Weights of a small sound classifier: norm none_scaled_ws, widths [48, 96, 192].
Rows from block 7 of a small sound classifier, named by matrix and row number. Rows with one number belong to one channel. Each number is 128 + 32 x the weight over its row's rms, rounded and kept within 0 to 255. All counts start at 0. After the name is the row's rms in percent of the matrix's.
After each channel's rows are labels from the 100 clips, of 14976, where the channel reaches its highest value: "responds to" is what is common among them; "band" is the frequency band that holds the peak. Only what is clearly more common there than usual is listed. The data: synthesized solo parts of chorales (CocoChorales).
# convs0: first 3x3 conv, stride 2 (model.blocks.7.convs.0.weight, 192x96x3x3, standardized in use, each kernel summed), inputs 0-95
# convs1: second 3x3 conv (model.blocks.7.convs.1.weight, 192x192x3x3, standardized in use, transposed, each kernel summed), outputs 0-191

convs0.1 094 [104  60 134 110 161 158 159 126 191 121 120 128 108 164 158 132 164 118 122  79 134  89 159 100 148  83 128 139  81 111 177  77 135  90 156 111 117  82 181 144 135 149 159 165 194 160  73 133 121 117 119 100 116 111 174 148 100 123 132 174 117 141  98 136 112 135 147 119 156 140 154  99 116  91  87  42 211 135 112 119  64  93 123 116 138  96 158 168 151 142 107 103 201 119  89 119]
convs1.1 087 [139 114 119  85  97 152 152 116 189 131 153 121 132 165 116 144  92 150 105 150 113 146  72 130 204  68 130 157 158 145 144 100 135  74 128 127  74 147 151 102 120 138  97  67  74 149 112 120 140 107  98  67 180 116 129 103 122 179 120  92 187 185 101 134 166  71 108  75  95 117 108 156 125 178 126 152  72 134 100 128 112 127 151 100 163 188 140 114 108 103  73 133 113 184 114  98 103 148 159 111 146 127 126 111 104 121 148 178 157 121 142  98 190 125 202 170 102 142 103 210 150 117 124 114 102 119 136 139 159 137 127 152 115  98 171 117  79 141  97 119 193 134 114  60 156 123 110 148 159  69  75 133 164 103 130 117 128  89 106  99 145 152 176 178 128  78 194 104 147 126 138  75 144 147 112 110  64  82 189 124 131  95 126  63 142 119 165 153 137 118 172 143]
responds to: violin; note A#4
band: 250 to 500 Hz

convs0.23 112 [146 115 124 127 111 157  80 106 148 135 173 111 139 178 149 153 165 114 150 132 169 139 141 120 153 170 133 119 178 100 148 119 176  85 111  96  27 112 115 219 143 146 161 101  69  90 133  41  91 136  83 145 139 144 136 121 113 111 114 118 181 131 160 168 144 132 165 106 106 141 203 129 141 133 112 116  90  61 110 165  96 103 172 113 102 144 146  85 126 132 153 104 113 135 173 137]
convs1.23 101 [125  57  60 139 101 168 129 116 163 148 157 135 160 140 143 120 133 129 162 135 174 127 121 106 124 169 147 182 144 101 105 157 165 174 195 153 149 130 138 128 119 157 172 167 125 159 140 103 102 186 166 132 197  46 145 127 181 114 149 142 113  74 152  61 139 127 116 144 173 103  91 109 131 125  55 129 138 160 110 199 136 121 112 116 102 110  85 133  88 176 101  99 143 134 121 146 159 116 107  96 101 158 130 178 153 115 108 118  88  99  68 105 104 108 158  96 112  53 120  82 107 130 160 156 143  99 168 137 133 161  86 138 133 142 142 158 120 117 185 154 170 153 188 154 166 149  64 137 183 139 170 118 119 165 106  80  97 109  92 128  95 100 108 105 140 155  93 132 149 163 126 145 114 137 208 116 122 137 168 207 171 171 153 172  75 103 148 138 136 144  77 135]
responds to: flute; note C5; note B4; note C#5
band: 250 to 500 Hz

convs0.157 094 [107  53 131 127 121 131  93 116 119  88 138 144 137  97 196 174 136 108 118 103 147 122 133 130 159 233  84 148 112  86 172 177 158  84 173 120 140 144 123 143 156 166 118 144 179 142  66  99 136 128 163 150 112 168 103 117  95 134 184 141  71 138 142 171 160 129 168  94 106 102 133 109  78 133  84  69 137 132 122 134 110 138 132 147  97 136 113 170 130 121 148 101 172 136  72  58]
convs1.157 090 [115 160 118 138  85  68 124 123 162 110 162 119 125 106 119  64 133 188 109 189 160 212 154 219 138 142 159 116 145 157 158 148 126 190 152 144 130 155 226  45 126  85 106 142 111 157 131 157 123 149 103 138 101 130 134  93 150 160 146 118  82 114 124 131 193 109 119 128 138  74 143 134 114  77 174 136 118 198 120 114  94 157 144 167 157 172  95  89 130  82 117 143 196 176 119  87  94 128 171 131 100 139 102  73  67 126 185 146 145  96 108  92 191 110 134 138 105 136 204 153 171 136 138 135 112 180 131 154 176 130 122 133 153 136 112 133 145 159 146 144 136  83 123 117 122 124 101 102 141 121 108  76  59  89 139 109 156  98 131 157 140 137 110  89 137 160 125 130 134 139 118 114 115 138  73 106 108 145 113 150 175 154  93  72 155 125 135 115  58 178 150 137]
responds to: saxophone; note C#4; note B3; instrument: clarinet
band: 500 to 1000 Hz

convs0.97 107 [139 110 142 153  84 107  86 127  86 131 115 151 163 124 197 140 157 125 122 122 163 194 153 169 160 133 115 139 112  84 150 114 170 122 151 150  83 114  50 180 126 142 161 140 108 188 103 174  86  85  53 198 186 147 152 154 100 109 148 166 119 143 180 135 132 128 126 102 140 160 152 126 169 141 101  89  97  95 129 146 138 101 142 127 106  72  59 103 129 101 165 131  88 130 151  97]
convs1.97 110 [132 130 167 153 136  49  75 135 116  96 182  59 100 131 141  65 162 106  94 191 130 131 155 226 152 145  99  89  86 103  94 138  99  85  88 183 123 121 161 125 131 138  84 120  98 166 155 116 120 130 113 117  79 144 147 159 119 178 118 157 120 139 136  79  99 128 123 146 137 163 121 155  90  91 132 148 107 150 143  91 157 123 212 194 112 146 153  62  97 128 157 189 122 137 115 144 110 108  78 168  57 151 130  82 109 148 162  86 175 100 108 164 123 147 145 121 134 114 212  98 145 144  83 144 132 208 140 109 170  84 121 129 145 159 126 168 186 134 128 159  72 125 147 127  95 132 142 126 149 161 143 167 131 164 142 161 135 157 175 108  86  90 127  71 127 139 111 135 108 147  91 160 130 129 112 101 147 120  94 133 171 165  95 124 132 144 103 170 108 185  88 113]
responds to: saxophone; viola; note E4
band: 250 to 500 Hz

convs0.24 094 [130 165 107 152 167 114 103 112 154 122 193  73  99 122 148 161 159 161 124  73 173 163 177 101 153  76 140  96 133 110 141 170 139 102 213  85  78 145 119 163 102  93 141 111 105  97  92 192  94 106  42 136 110 101  85 140 137 107 103 125 103 109 128 147 159 135 170 158 143  56 139 101 128  78 100 148 142 177 141  82  93 121 185 136 143 122 125 154 122 152  93 119 128 111 121 104]
convs1.24 093 [190 107 134  41 158 101 107 179  81 111 171 134 145 152 156  92  88 149  97  98 100 130 126 155 125 143  78 178 112 127 139  98 106 167 121 132 113 132 121 132 126  79  48 140 111 113 138 153  97 133  97 111 136 160 103 135  52 116 135 128 101 217 126 183 100 120 104  44 142 148 152 130 138 136 128 136 121 143 160  75 142 115 153 175 213  89 142  90 153 122 102 132 134 148 131 189 158  73  98 155  87 103 129  89 105 140 160 164 177 108 106 104 133 113  71 129 107 136  95 147 148 104 106 149 118  94 177 129 117 184 185 113 152 106  81 164 155 129 159 128 117 145 134 160 141  75 107 143 134 149 142 142  82 119  97  78 154 168 159  94 168 177 147 134 192 134 182 135 106 110 101 124  89  84 159 170 103 132 121 153 133  39 150 116 119  98  94  93 177  84 102 135]
responds to: cello; trombone; tuba
band: 4000 to 8000 Hz

convs0.89 101 [126  85 156 129 153 117  92 105 153 111  91 141 117 112 173 157 132 165 175 143 155 105 145 137 138 142 123 141  66 190 162 145 136  80 110  77  90 111 171 110 119 183  91 136 185 123  71  83 129 103 111  82 160 103 152 182 101 114 113 139 159 154 101 157 109  91 183 116 151 198  85  98 154 176  85 120 171 122 140  72  90 103 128  97 132 193 141  85 118 172 105 154 145  94 112 110]
convs1.89 092 [142  97 101  99 120 191 146 137 127 112 119 143 123  84 135 129  98 115 132 164 131 150  91 255 107 155 150 115 129 161 142 113 122 126 153 120 118 160 110 142  75 146  98 110 119 167 101 114 170 109 106 126 157 160 195  98 101 154 165  74 106 155 146 130 131 156 113 160  56 129  79 163 127 142 145 105  75 163 126 157 179 147 110 160 113 102 162 123 164 110 129  85 135 197 105 165 207 128  67 121 172 132 194 104 125 151 136  92 169 114  82 130 143 180 142 141  70 161 119 144 149  98 135 127 149 176 114 113 118 133 138 165 179 160 122  94 117  89 160 134 121 108 113  67 107 117 165 137 136 139 152 137 202  94 136 108 199 124 226 148 145 115  94 106 135 119  84 136 159 159 140 180  87 143 103 130 142 122  66 153  76 120 112 144  73 138 134 127 119 147 100  63]
responds to: cello; note C4; note A#3; note C#4
band: 250 to 500 Hz

convs0.95 094 [138  89 120 125 154 126 139 124 107 125 108 172  93 128 160  89 123 146 152  59  60 136 118 156 160 192 103 115 123 102 153 108  79 127 104 141 129 158 123  85 112  97  85 153 146 105  76 215 141 107 152  96 129 158  67 180  98 100 129 129 145  96 161  67 102 153 129 191 173  88  70 109 131  77  68 151 179 142 130 180  89 141 127 152 109 155 139 157 135 111 142 126 148  93 121 101]
convs1.95 108 [201 155 163 163 110 156 166 113  97 149 124 182  83  90 114 126  96 128 121 210 110 129 192 175 172 119  90  94 133 139 113 133 109 101 108 118 144 120 150 107  98 153  79 127  58  82 117 125 146 103 149  66 105 125 145  65  96 175 157 134 180 120 106 168 120 127 127  95 106 111  93 145 142 125 106 114 136 125 158 141 142 150  90  76 172 106 148 137 138  55 129 108  88 154 124 135 147 174  56  82 166 122 181 148 164 143 170 177 148 113 149 175 237 154 176 144 126 180 127 205 151 173  86 118 133 183 135 115  94 148 104 124 150  96  94 182 109 147 116 154 125 130 150 117 103  82 145 138 112  97  95 136 167 115 129 146 106  99 140 120 130 161 124 167 121  82 198 151 164 129 152 169 149 114  58 155  58 136 123 116  95 122 148 137 159 109 123 164 126 133 145 111]
responds to: cello
band: 0 to 250 Hz

convs0.19 087 [119 111 129 155 101 115 175  86  90 126 186 124 115 122  79 184 168 111 178 155 130 145 144 112 144 133 177 161  91  93 111 192 153 104 166 146 120 112 117 150 142 168 144 155 109 171 114  85 159 124  75 168 108 139 175 180 140 107 181  97 156 171 130 126 131 132 169  84  72 160 145 105 177 125 122 178 115 132 182 109  85 114  87  62  74 114 103 109 126 184 167 128 153 122  96 106]
convs1.19 090 [101 100  92 133 154 132  78 124  98 103 187 147 159 235 143 127 168 128  87  88 124 104 175  48  74 154 160 113 124  92 112 144 159 118 152 165 139 160 165 112 163 183 187 133 191 154 141 129  53 194 118 150 152 101 154 162 148  99  92 164  91  98 190  83 122 157  93 147 176  99 126  88 110 128 114 104  81 167  84 146 133 131 189 124  96 145 109 119 146 153  86 118 204 122 156 127 102  92 177 131 121 164  91 121 110  94  95 103 106 139 144 107 104 103  96 116  84 111 125  58 151 123  89 178 119 145 151 108 165 168 112 125 118 160 142  99 156 118 141 167 127 153 121 139 137 145  80 116 143 136 145 146 112 106 104 152 141 160  83 133  97 105 113  97  88 134 105  86 148 145 132  52 105  91 128 100 153 115 179 103 126 174 114  87 100  80  99 115 113 151 111 198]
responds to: bassoon; note F#3
band: 250 to 500 Hz

convs0.152 105 [152 141 115 105 121 124  70 110 110 152 230 135 155 139 140 166 176 112 123 143 167 117 137 125 127 148 163 145 167  54 164 132 175  64  97  84  57 125 101 176 155 152 102 114 104 105 108  71 140 102 141 114 109 136 185 152 134 101 121 104 204 127 186 176 155 104 131 105  71 154 181 112  95 154 123 142  76 104  93 118 100 114 138 113 115 147 150  77 142 134 135 124 110 119 147  98]
convs1.152 097 [104 113 120 145 112 191 134 112 124 154 107  90 141 150 125 107 153 119 161 106 169 114 123  68 124 173 131 138 110 112 117 156 194 179 131 102 158 130 140 133 112 131 202 159 136 157 160 110  96 167 153 156 132  77 127 134 173  53 122 181 129  75 138  55 135 137 110 142 183 124  92 111 121 122 119 127 159 144 130 226 107  95 112 125 107  89  84 132  72 178 114 101 154 101 117 141 118  86 121  98  95 147 120 218 145 116  91 126 113 105  95  84 110  84 131 133  82 108  93  83 108 123 168 149 108 129 183 133  67 140  54 121 132 174 145 133 113 142 178 145 155 155 116 160 158 185  70 155 160 165 194 127 128 165 126  90  97 133  65 148  97 115 133 120 121 188  88 126 124 157 144 155 138 146 206 113 148 108 144 188 165 165 119 178  83 118 151 150 155 147  99 132]
responds to: flute; note A5; note G5; note G#5
band: 250 to 500 Hz

convs0.84 112 [130 121 142 100 132 122 120 166 110 135 218 124 139 125 140 124 161 157 113  83 140 138 167 107 217 139 155 105 166  76 184 135 184 116 117  63  91 176 121 148 118 130 172 134 109 103 100 113 143  98 104 165  97 107 159 126 148  71 108 135 183 143 177 160 165 129 147  86  51 113 130 114 106 107  89 174 152 123  65 100  66 134 137 113 114 137 137 126 116 142 126  67 162  95 160 144]
convs1.84 088 [145 141 166 155 136 190 145 146  89 105  83 117 127 141 140 103 139 150 157 111 121 114  86 109 161 190  84 129  60 101  94 130  89 179 118  39 116 146 152 160 126  81 136 112 123 108 137 125  95 165 155 117 125 118 132 188 150  86 111 148 102 109  74 111 159 172 100 117 157 156 136  84 137 137 133 108 215 179 140 150 151  98 129 111  79  77  72 118 122 144  95  73 134 146 103 215  88 130  92 165  84 137 125 191 171 116 114  91 138 141 100  98 118 152 142  55 150  89  55  45 118 133  86 118  99 156 173 176 123 118  84 132 142 193 139 147 135 137 183 140 114 148  75 163 142 154 108 160 168 162 136 106 136 148 111  82  79  97 109 134 104 129 116 115 122 162 101 162 129 141 162 152 143 108 165 124  93 171 163 149 176 156 116 164  77 114 139 149 153 101 142 150]
responds to: flute; clarinet; note G5; note F5
band: 250 to 500 Hz; 0 to 250 Hz

convs0.182 108 [111 106 193  97 205 132 104 146 128 113 134 116 105 143 181 131 129 126 117 133 118 129 110  92 169  75 128 118  85 135 144 107 167  94 172 122 204 108 158 140 152 156  83  95 127 138 135 154 160 141  99 133 149  94 172  81 126  98 110 109  90 164 114 179 168 116 126 123 180 173 148 152 145 144  96  54 170 102 131  79  87 153  82  70 166 108 160 113  95 137 127  96 133 143 129  41]
convs1.182 098 [159 160 149 129 102  96 117 115 170 123 188 133 109 108  82 154 134 117 124 119 108 160  69 215 166 107 123 128 126  98 166 102 109 136 100 147  88 134 134 132  99  88 118 111 107 140  98 101 134 153  99 118 161 108 173 103 129 192 144 183 115 139 148  89 124  99 110 156  93 103  93 130 130 198 123  94 114  97 160 139 125 147 168 173 133 212 117 128  87 166 107 169 158 125  91 115 168 229 111  99 105  54 161  89 121 138 134 121 183 158 109 157  72 129 156 108 112 104 116 117 124 137 104 115 133 115 164 127 145 125  94 239 128 116 163 119 154 153 138 101 142 143 100 129 164 141 125 149  93 159 189 115 110 135 145 139 178 104 113  58 132  71 159 114 115 136  95  63 125 159 122  76 128 121 154 176 126  62 197 164 198 137 169  88  99 125 126 128 107 139  77 132]
responds to: violin; tuba; note A4; note B4
band: 0 to 250 Hz

convs0.86 082 [128  79 126 143 106 139 141 155 140 153 146  76 129 159 106 145 152 212 126 161 125 185  72 169 154 106 138 102 139 122  77  96 157 119 132 104 107 114  70 155 120  54 178 132 109 177 150  98 130 134  72 129 120 149 120 122 138 136 147 123 159 176 135 148 101 115 102 155 111 154 173 180  94 114  76 171  44  93 165  96  93 124 184 120 123 174 106 105 111 180 171 165 112 153 133 115]
convs1.86 101 [123 154  88 121 177 205 143 164  90 113 103 101 162 186 174 165 155 157 138 127 146 150  87 121 123 154 161  88 106  77 131 163 137 141  31 107 124 106 190 124 210 159 187  95 164 194 181 129  93 116  90 203 108 144 136 180 146 153 141 109 116 167 172 140 130 159 129 155 101 145 141 134 122 106 108 146 134 169 126 119 175 144 145 113 145 138 156  91  95 100  98  87 163 173 135  82 126 125 135 130 144 207 172 137  90 104 118  52 175 113 142 170 113 161 102 108 156 113  96  75 129 114  62  80 152 195 162 160 159  77 120  95 144 181 139 116 120 104 159 178 132 129 135 132 160 162 139 131  72 157 139 114 168 122 116 137 139 123  75 133 127 152 136 138 128 140 105  82  78 106 169  98 102 101  83  95 154 102 139 131  90 158 100 117 126 128 121 189 130 112 130 114]
responds to: flute; note G5; note F5; note F#5
band: 250 to 500 Hz

convs0.138 098 [106 180  93 170 113 138  76 160 131 128 124 192 167 111 125 147 176  69 118 124  91 183 136 122 132 165 124 145 142 135 153 186 124 114 146 139  41 101 140 131  87 140 161 129  95 146  97 211  87 113  57 157 170 156 134 154 125 104 106 165 143  93 169 100 117 126 157 151 129 160 158 151 180  78  82 144 126 122 153 169 110  91 120 136 120  88  98  84 147 174 140  77 117 102 116 104]
convs1.138 079 [131 135 152 136 147  81 118  89  83  91 168 136 126 173 154 105 130 185  80 147 124 121 170 129 138 134 101 114  96  88 165 121  58  17 121 106 139 132 186 166 131 145 109 153 172 139 140 116 139 128 107 130  66 173 148 137  69 154  90 149 155  87  86  76  90 165 117  99 182 144 133 106 109 152 159 121 141 171 213 118 176 153 232  87 133 122 116 110  69 125 137 102 149 117 140 163  98 132 112 120 104 125 140 134 147 116  86 130  97 146 166 118 128 154 156 116 106 120 190 102 137 118  74 137 168 143  68 150 136 162  99 122 147 123  60 109 137 131 137 190  94 167 107 193 109  81 164 106 111 171 117 121  92 162 140 152 148 107 176  93 105 128 130  72 113  94 106 112 176 140 189  98 108 115 127 114  95 127 120  57  94 143 107 122 100 141 110 141 186 116  97 116]
responds to: saxophone; note G#4; note E4; note F#4
band: 4000 to 8000 Hz

convs0.103 096 [100  97  95 159 102 131 121 160 124  75 187 111 149 162 147 128 179 133 144  89 135 138 132 131 194 115 160 163 117 110 173 126 148 136 217  82  87 132 141 113 149  73 120 171 122 141 141 120 116 118 169 113 134 207  97 127 126 133 175 133 109 162 181 111 153 157 155 139 100 114 180 106  72  87  75 120 170 152 176 142 167  62 146 105 115 122  65 118  84 122 142 119 133  83 122  92]
convs1.103 104 [ 83 108 144 202 124 142 101 125  84 105 155  90 125 152 122  74 142 140 128 123 163 116 144 112 153 189 188  72  77 149  75 100 169 156  81 162 158 148 189 112 144 156  94 128  79 152 143 111 126 124 154 165  65 120 136 132 181 153 155 175 108  75 117 113 122  98 122 134 163 127 131 148 142 110 133 148 185 168 151 158  90 123 140 130  81 121 118 115  92 137 128 117 128  96 107 189 110 140 100 157  88 160  99 153 183  57 125 135 132  90 119 120 154  91 171  42 132  91 147 126 132 156 178 162 166  91 181 140 117 133  96  72 133 190  95  94 142 222 207 107 127 134 144 120 110 143  91 163 167 130 122 181  96 147 132 140  94 100 111 110 110 129 120  77 134 122  91 128 133 199 144 122 149 131 110 114 151 169 126 167 137 119  76 160  94 123 112 168 122 201 168 144]
responds to: bassoon
band: 4000 to 8000 Hz

convs0.136 103 [ 88 126 134 148 137  95 149 108 132 107 142 134 153 121 158 131 215 127 169 154 137 150 160  87 208 128 160 119  88 100 188  94 188 136 157  52 105 132 110 157 148 159 145 151 129  75 140 101 136  77  51 126 115 132 133  83 189  94 146 123 181 142 141 151 159  95 134 109 127 208 138  94 115 113 120 118 162 124 120 158 110 109 129  98 101  80  96 106 112  88 155  68 151 112 138 114]
convs1.136 117 [ 82 115 143 169 144 212 161  63 176 152 150  98 130  83 161 173 128 130 177 107 135  96 126 104 102 168 103 120  81 111 128 170 164  96 117 112 171 141  81 148  86  89 102 144 145  63  99 131  94 161 123 114  97  52 109 128 148 154  90 192 105  70  96  66 110 156 123 188 126  81 117  85  93 160 149 125 158 139 127 139  90 105 173 138  81 166 159 144  89 187 116 146 114 100 156 127 111 137 159 104 116 104 107 144 192 123  58 104 141 128  95 124 117 123 113 102 193  52 101  91 134 181 149 136 169  91 137 117 161 107 117 156  95 142 106  72  97 126 169 152 115 138 108 132 110 160 117 153 133 162 166  81 139 128 106 123  72 140 127  80 107 108 128 131  59 110 110  70 157 201 104 127 111 125 183 179 147 161 160 139 131 138 124 142 116 118 154 142 100 166 132 161]
responds to: violin; flute
band: 0 to 250 Hz

convs0.156 094 [136 204 114 156  82 116 162  84 122 110 111 125 145 138 186 144 135 180 164 117 152 145 138 131 103 122 164 118 135 132 181 111 177  73 102 100  95 113 148 151  91 164 120 129 114  86  73 138  82 103  90 176 157 114  96 116 113 150 108 103 155 129 122 214 140  73 176  87 171 185 126  92 155 154 130 155 155  75 131 115 102 150 121 169 101  96 126 129 135 118 181  53 161 118 164 106]
convs1.156 111 [ 94 107 124 146 153 157 162 143 118 137 123  93 160  61 138 192 145 103  85 152 116 122 162 109  76 115 138 102 145 131 160 120 114  91 173  55 180 125 107 133  87 130 147 109 157 141 159 152 117 122 101 148  88  91 104 173 141 109  95 130 145 155 106  92 137 216 130 147 136 126 156  89  95 106 110 132 166 191 139 132 126 132 196 155 123 109 176 141 150 131 157 113 138 116 142 111  96  59 158 110  93 177 152 111  76 146  91  65 117 103  68 191 102 143  64 137 118 111 131 125  95 157  66 110 148 227 154 126 159  56 151 102 137 149  93 140  95 101 144 183 106 123 132 207 159 152 156  77  78 203 147 110 100 135 126 127 120 176 172 125 118 117  93 141  84 166  96  96 155 134 187 150 128 159 162 106 155 132 139 138 203 120 163 131 132 149 107 137 129 111 130 125]
responds to: flute
band: 0 to 250 Hz

convs0.179 107 [120  49  75 115 100 121 130  65 110 114  77 140  99 200 167 163 128  97 133 117 212 122 182  99 104 181 130 145  51 144 139 111 149 103  99 144  89 101 152 174 153 113 129 180 134 133 138 122 167  87 119 147 101 148 140 159 168 164 135 144 154 111 132 159 157 142 190 140 167  90 159 112  95 174 104 133 126  99 122 126  69 104 145 105 104 155 145 103 126 178  92 136 174 116 150 112]
convs1.179 101 [ 91 134  83  78  99 159  95 143 149 107 146 132 137 121 123 108  77 122 126 135 176 106  91 146 157  93 166 152 165 147 145 178 139 155 192 170 150  72 127 127 141  95  91 132 175 173 110 136 115 115 101 125 134 117 139  65  78 174 119 115 129 125 108 132 117 137  93 110  67 101 154 111 147 111 130 196 118 164 104 161 165 134 116 141  59 109  99 145  97 147 107  93  92 145 150 168 103  83 135 142 124 112 175 172 144 121 106 114 101 117  91  66 132 140 105 142 159  65 132 101  78  89 199 112 121  62  95 133  98 168 133  85 155 139 123 108 133 111 106 126 169 145 181  57 111 156 157 120 227  80 143 127 217 152 123 113 201 128 131 140  96 134 111  98 160 110  97 120 109 179 117 157 110 157 115 164 145  86  69 133  89 120 152 158 162 138 160  74 145 134 119  54]
responds to: cello; note D4; note D#4; note E4
band: 250 to 500 Hz

convs0.110 096 [166  95  55 117 143 145  99 183  96 150 166  78 119 138 141 136 195 123 129 158 118 123  90 126 144 144  97 147 137 121 122 116 220 117 118 126 108 116 117 156 129 151 134 101 176 117 110 107 117 145 133 105 121 184 117 184 114  92 124  76  94 162 150 163 142 127 154  72 154 114 167 128 100 109 144 150 133 104 178 152  82 123  68  85 101 189 142 160 131 173 219 135 110 105 189 120]
convs1.110 099 [107  65  73 187 119 135 103 113 174 235 126  86 158 129 130 169 120 118 153 136 180 126 143  96 113  70 130 101 161 169 155 177 204 145 175 173 158 128 122  79 123 151 117 164 159 137 140 134 108 145 120 145  98 115 134  77 105 147 116 119 146  98 136  88 107 144 129 171 148  91 180 115  96  45  90 154 164 150 117 121 135 134 157 147 134 157 119 111  84 121 181 125 155 156 179  88 101  84  95 129  93 134  99 128  81 133  92 106 112 114  74 139 140 109 109 183 117 121 138 107 103 157 146 122 171 166 154 127 192  97  74  79 128 152  87 157 124 105 145 148 194 133 126 124 147 202  83  94 140 150 165 112 103 141 133 108 164 122 104 171 114  88 126 123  96 170 144  75 133 143 121 161 164 145 129  74 139  94 144 142 128 143 179 159 124 132  94 147  35 197 111 152]
responds to: cello; note G3; note C4; note G#3
band: 0 to 250 Hz

convs0.44 102 [173  51 133 137  62 125 149  79 121 137  86  98 162 134 171 167 113 134 111 131 145 169 129 184 111 166 158 142  70 131 172 159 194 119 100 108 145 199 117 190 119 187 120 148 110 117 156 116 121 108 131 117 139 135 100 107 133 137 124 131 103 162 149 162 170 129 137 101 100 157 173  87 129 109 162 124 115 139 124  97 148  50 151  95 138 162  79  94 125 126 132  91 167  87 138  45]
convs1.44 113 [146 166 135 134 119 154 169 150 111 107 144 161 141 113 108 158 137 151 103 140 139 120 163 117  96 111 139  68 180 104 113 164 216 129 124 115 161 101 139  98 125 136 164 143 168 137 108  98 162 169 140 130  90  65  77  78 189 119 188  65 159  59 202 110 147 163 130 150 142  99 143 108 128 118 139 147 105 164 157 138 133 125  80 141 138  97 137 104 154 108 114 100 134 121 133 167 225  84 134  96 122 151 145 175 179 126 128 153  98 103  82 109 123  89 167 133  86  62 134 149 149 153  99 160 102 115 183 147 136 192 113  83  93 154 115 102  71 131 170 110 133 105 169 110 121 160  91 150 128 178 135 209 146 139 122  89  81 125 145 131 151 125 114 150  97 142 129 116 118 139 150 126  91 111 128 172 130 161 136 242 123 137 196 124  51 107 159 153 117  94 110 119]
responds to: flute; clarinet; note G4
band: 1000 to 2000 Hz

convs0.117 107 [187 111  88 187 160 103 117 104 117 135 152 128 162 103 122  83 179 167 144  61 141 140 159 108 147 195  89 101 162 106 125 144 124 120 134 120  60 121 144 138  68  98 114 178 133 136 107 143  70  77  62 156 138 147 120 154 108 118 148 160 188 139 119 103 101 173 156 155  64 140  86 120 136 106 103 157 114  93 125 197 104 121 145 162 101 100 185 154 121  79 105 123 107 146  92 131]
convs1.117 104 [167 119 117 135 172 115 116 124 122 137 134 163 155 141 154  71 124 126 103 149 124 110  63 243 164 178 117 118  87 106 160 124 129 148 120 109 132 109 138 156 122 109 170 125 146 120 123 122  79 135  49 167 174 184 129  84 135 153 118  86 108 167 130 201 118 104 140 119 125 124  80 109 147 177 140  68 127  98 121  75 149 187 116 129 154  89 118  81 104  69 134  73 164  98 160 112 162 149 159 118 112  89 170 176 139 144 143 117 171 157 197 145 105 146 178 163 155 135  85  87 171 123  71  76 125 181 106 142 130 162  84 203 193 147 160 138 153 104 140 153 105 144  87 117 125  94 115 172 148 133 136  92 114 127 130 105 132 111 217 134 143 182 124 110 156 152 152 125 107  95 146  87 105 112 125 165 100 110  67 116 108 168 124 155 108 140 113 154 178 129 113  82]
responds to: flute; note G5; note A5; note G#5
band: 250 to 500 Hz

convs0.30 092 [147  99 155 134 164 141 118  84 100 167 120  78 127 137 161 136 165 112 105 194 158 110 162  80 149 131 147 112 118 127 174 125 193  79 149 141  98 166 121 153 130 192 157 106 153 127  99 160 118 123 140 165 168 126 147 123 132 104 132  97  86  85 165 163 162 105 172 105 138 151 137  93  73  95  71 115 143 107 130 153   0 142  85 116 121 135 152 109 137 149 129 114  92 154  99  65]
convs1.30 112 [131 108  96 118 125 131 117  96 233 194 156 125 111 137 135 140 154 108 152  97 104 162  81 104 121 154 175 158 148 146 109 147 167 129 163 151  80 153 110 119 124 130 147 139 122 101 101 157 137 154 128 162 148  86 137 103 152 139 151 149 120 122 160  91 165  84 113 197 101  72 134  90  68 155 115 121 103 120 110 111  84 104 117 150 129 229  84 111  83 102 129 159 148 148 146  60 121 172 151  86  94 112 133  81  90 131 109 123 159 146 118 100 131 107 161 110 147 130 103 100 144 138 180 137 126 138 101 138 218 115  82 186 130 132 210  78 142 100 139 143 142 144  99 142 145 173  98 101 143 122 160  73 114  93 124 134 111 105  74  71 114  64 123  81 120 150  78  88 124 123  93 135 116 125 156 138 148  71 171 124 170 175 151  84 118 122 140 104  68 182 136 209]
responds to: violin; tuba; note A4
band: 2000 to 4000 Hz; 0 to 250 Hz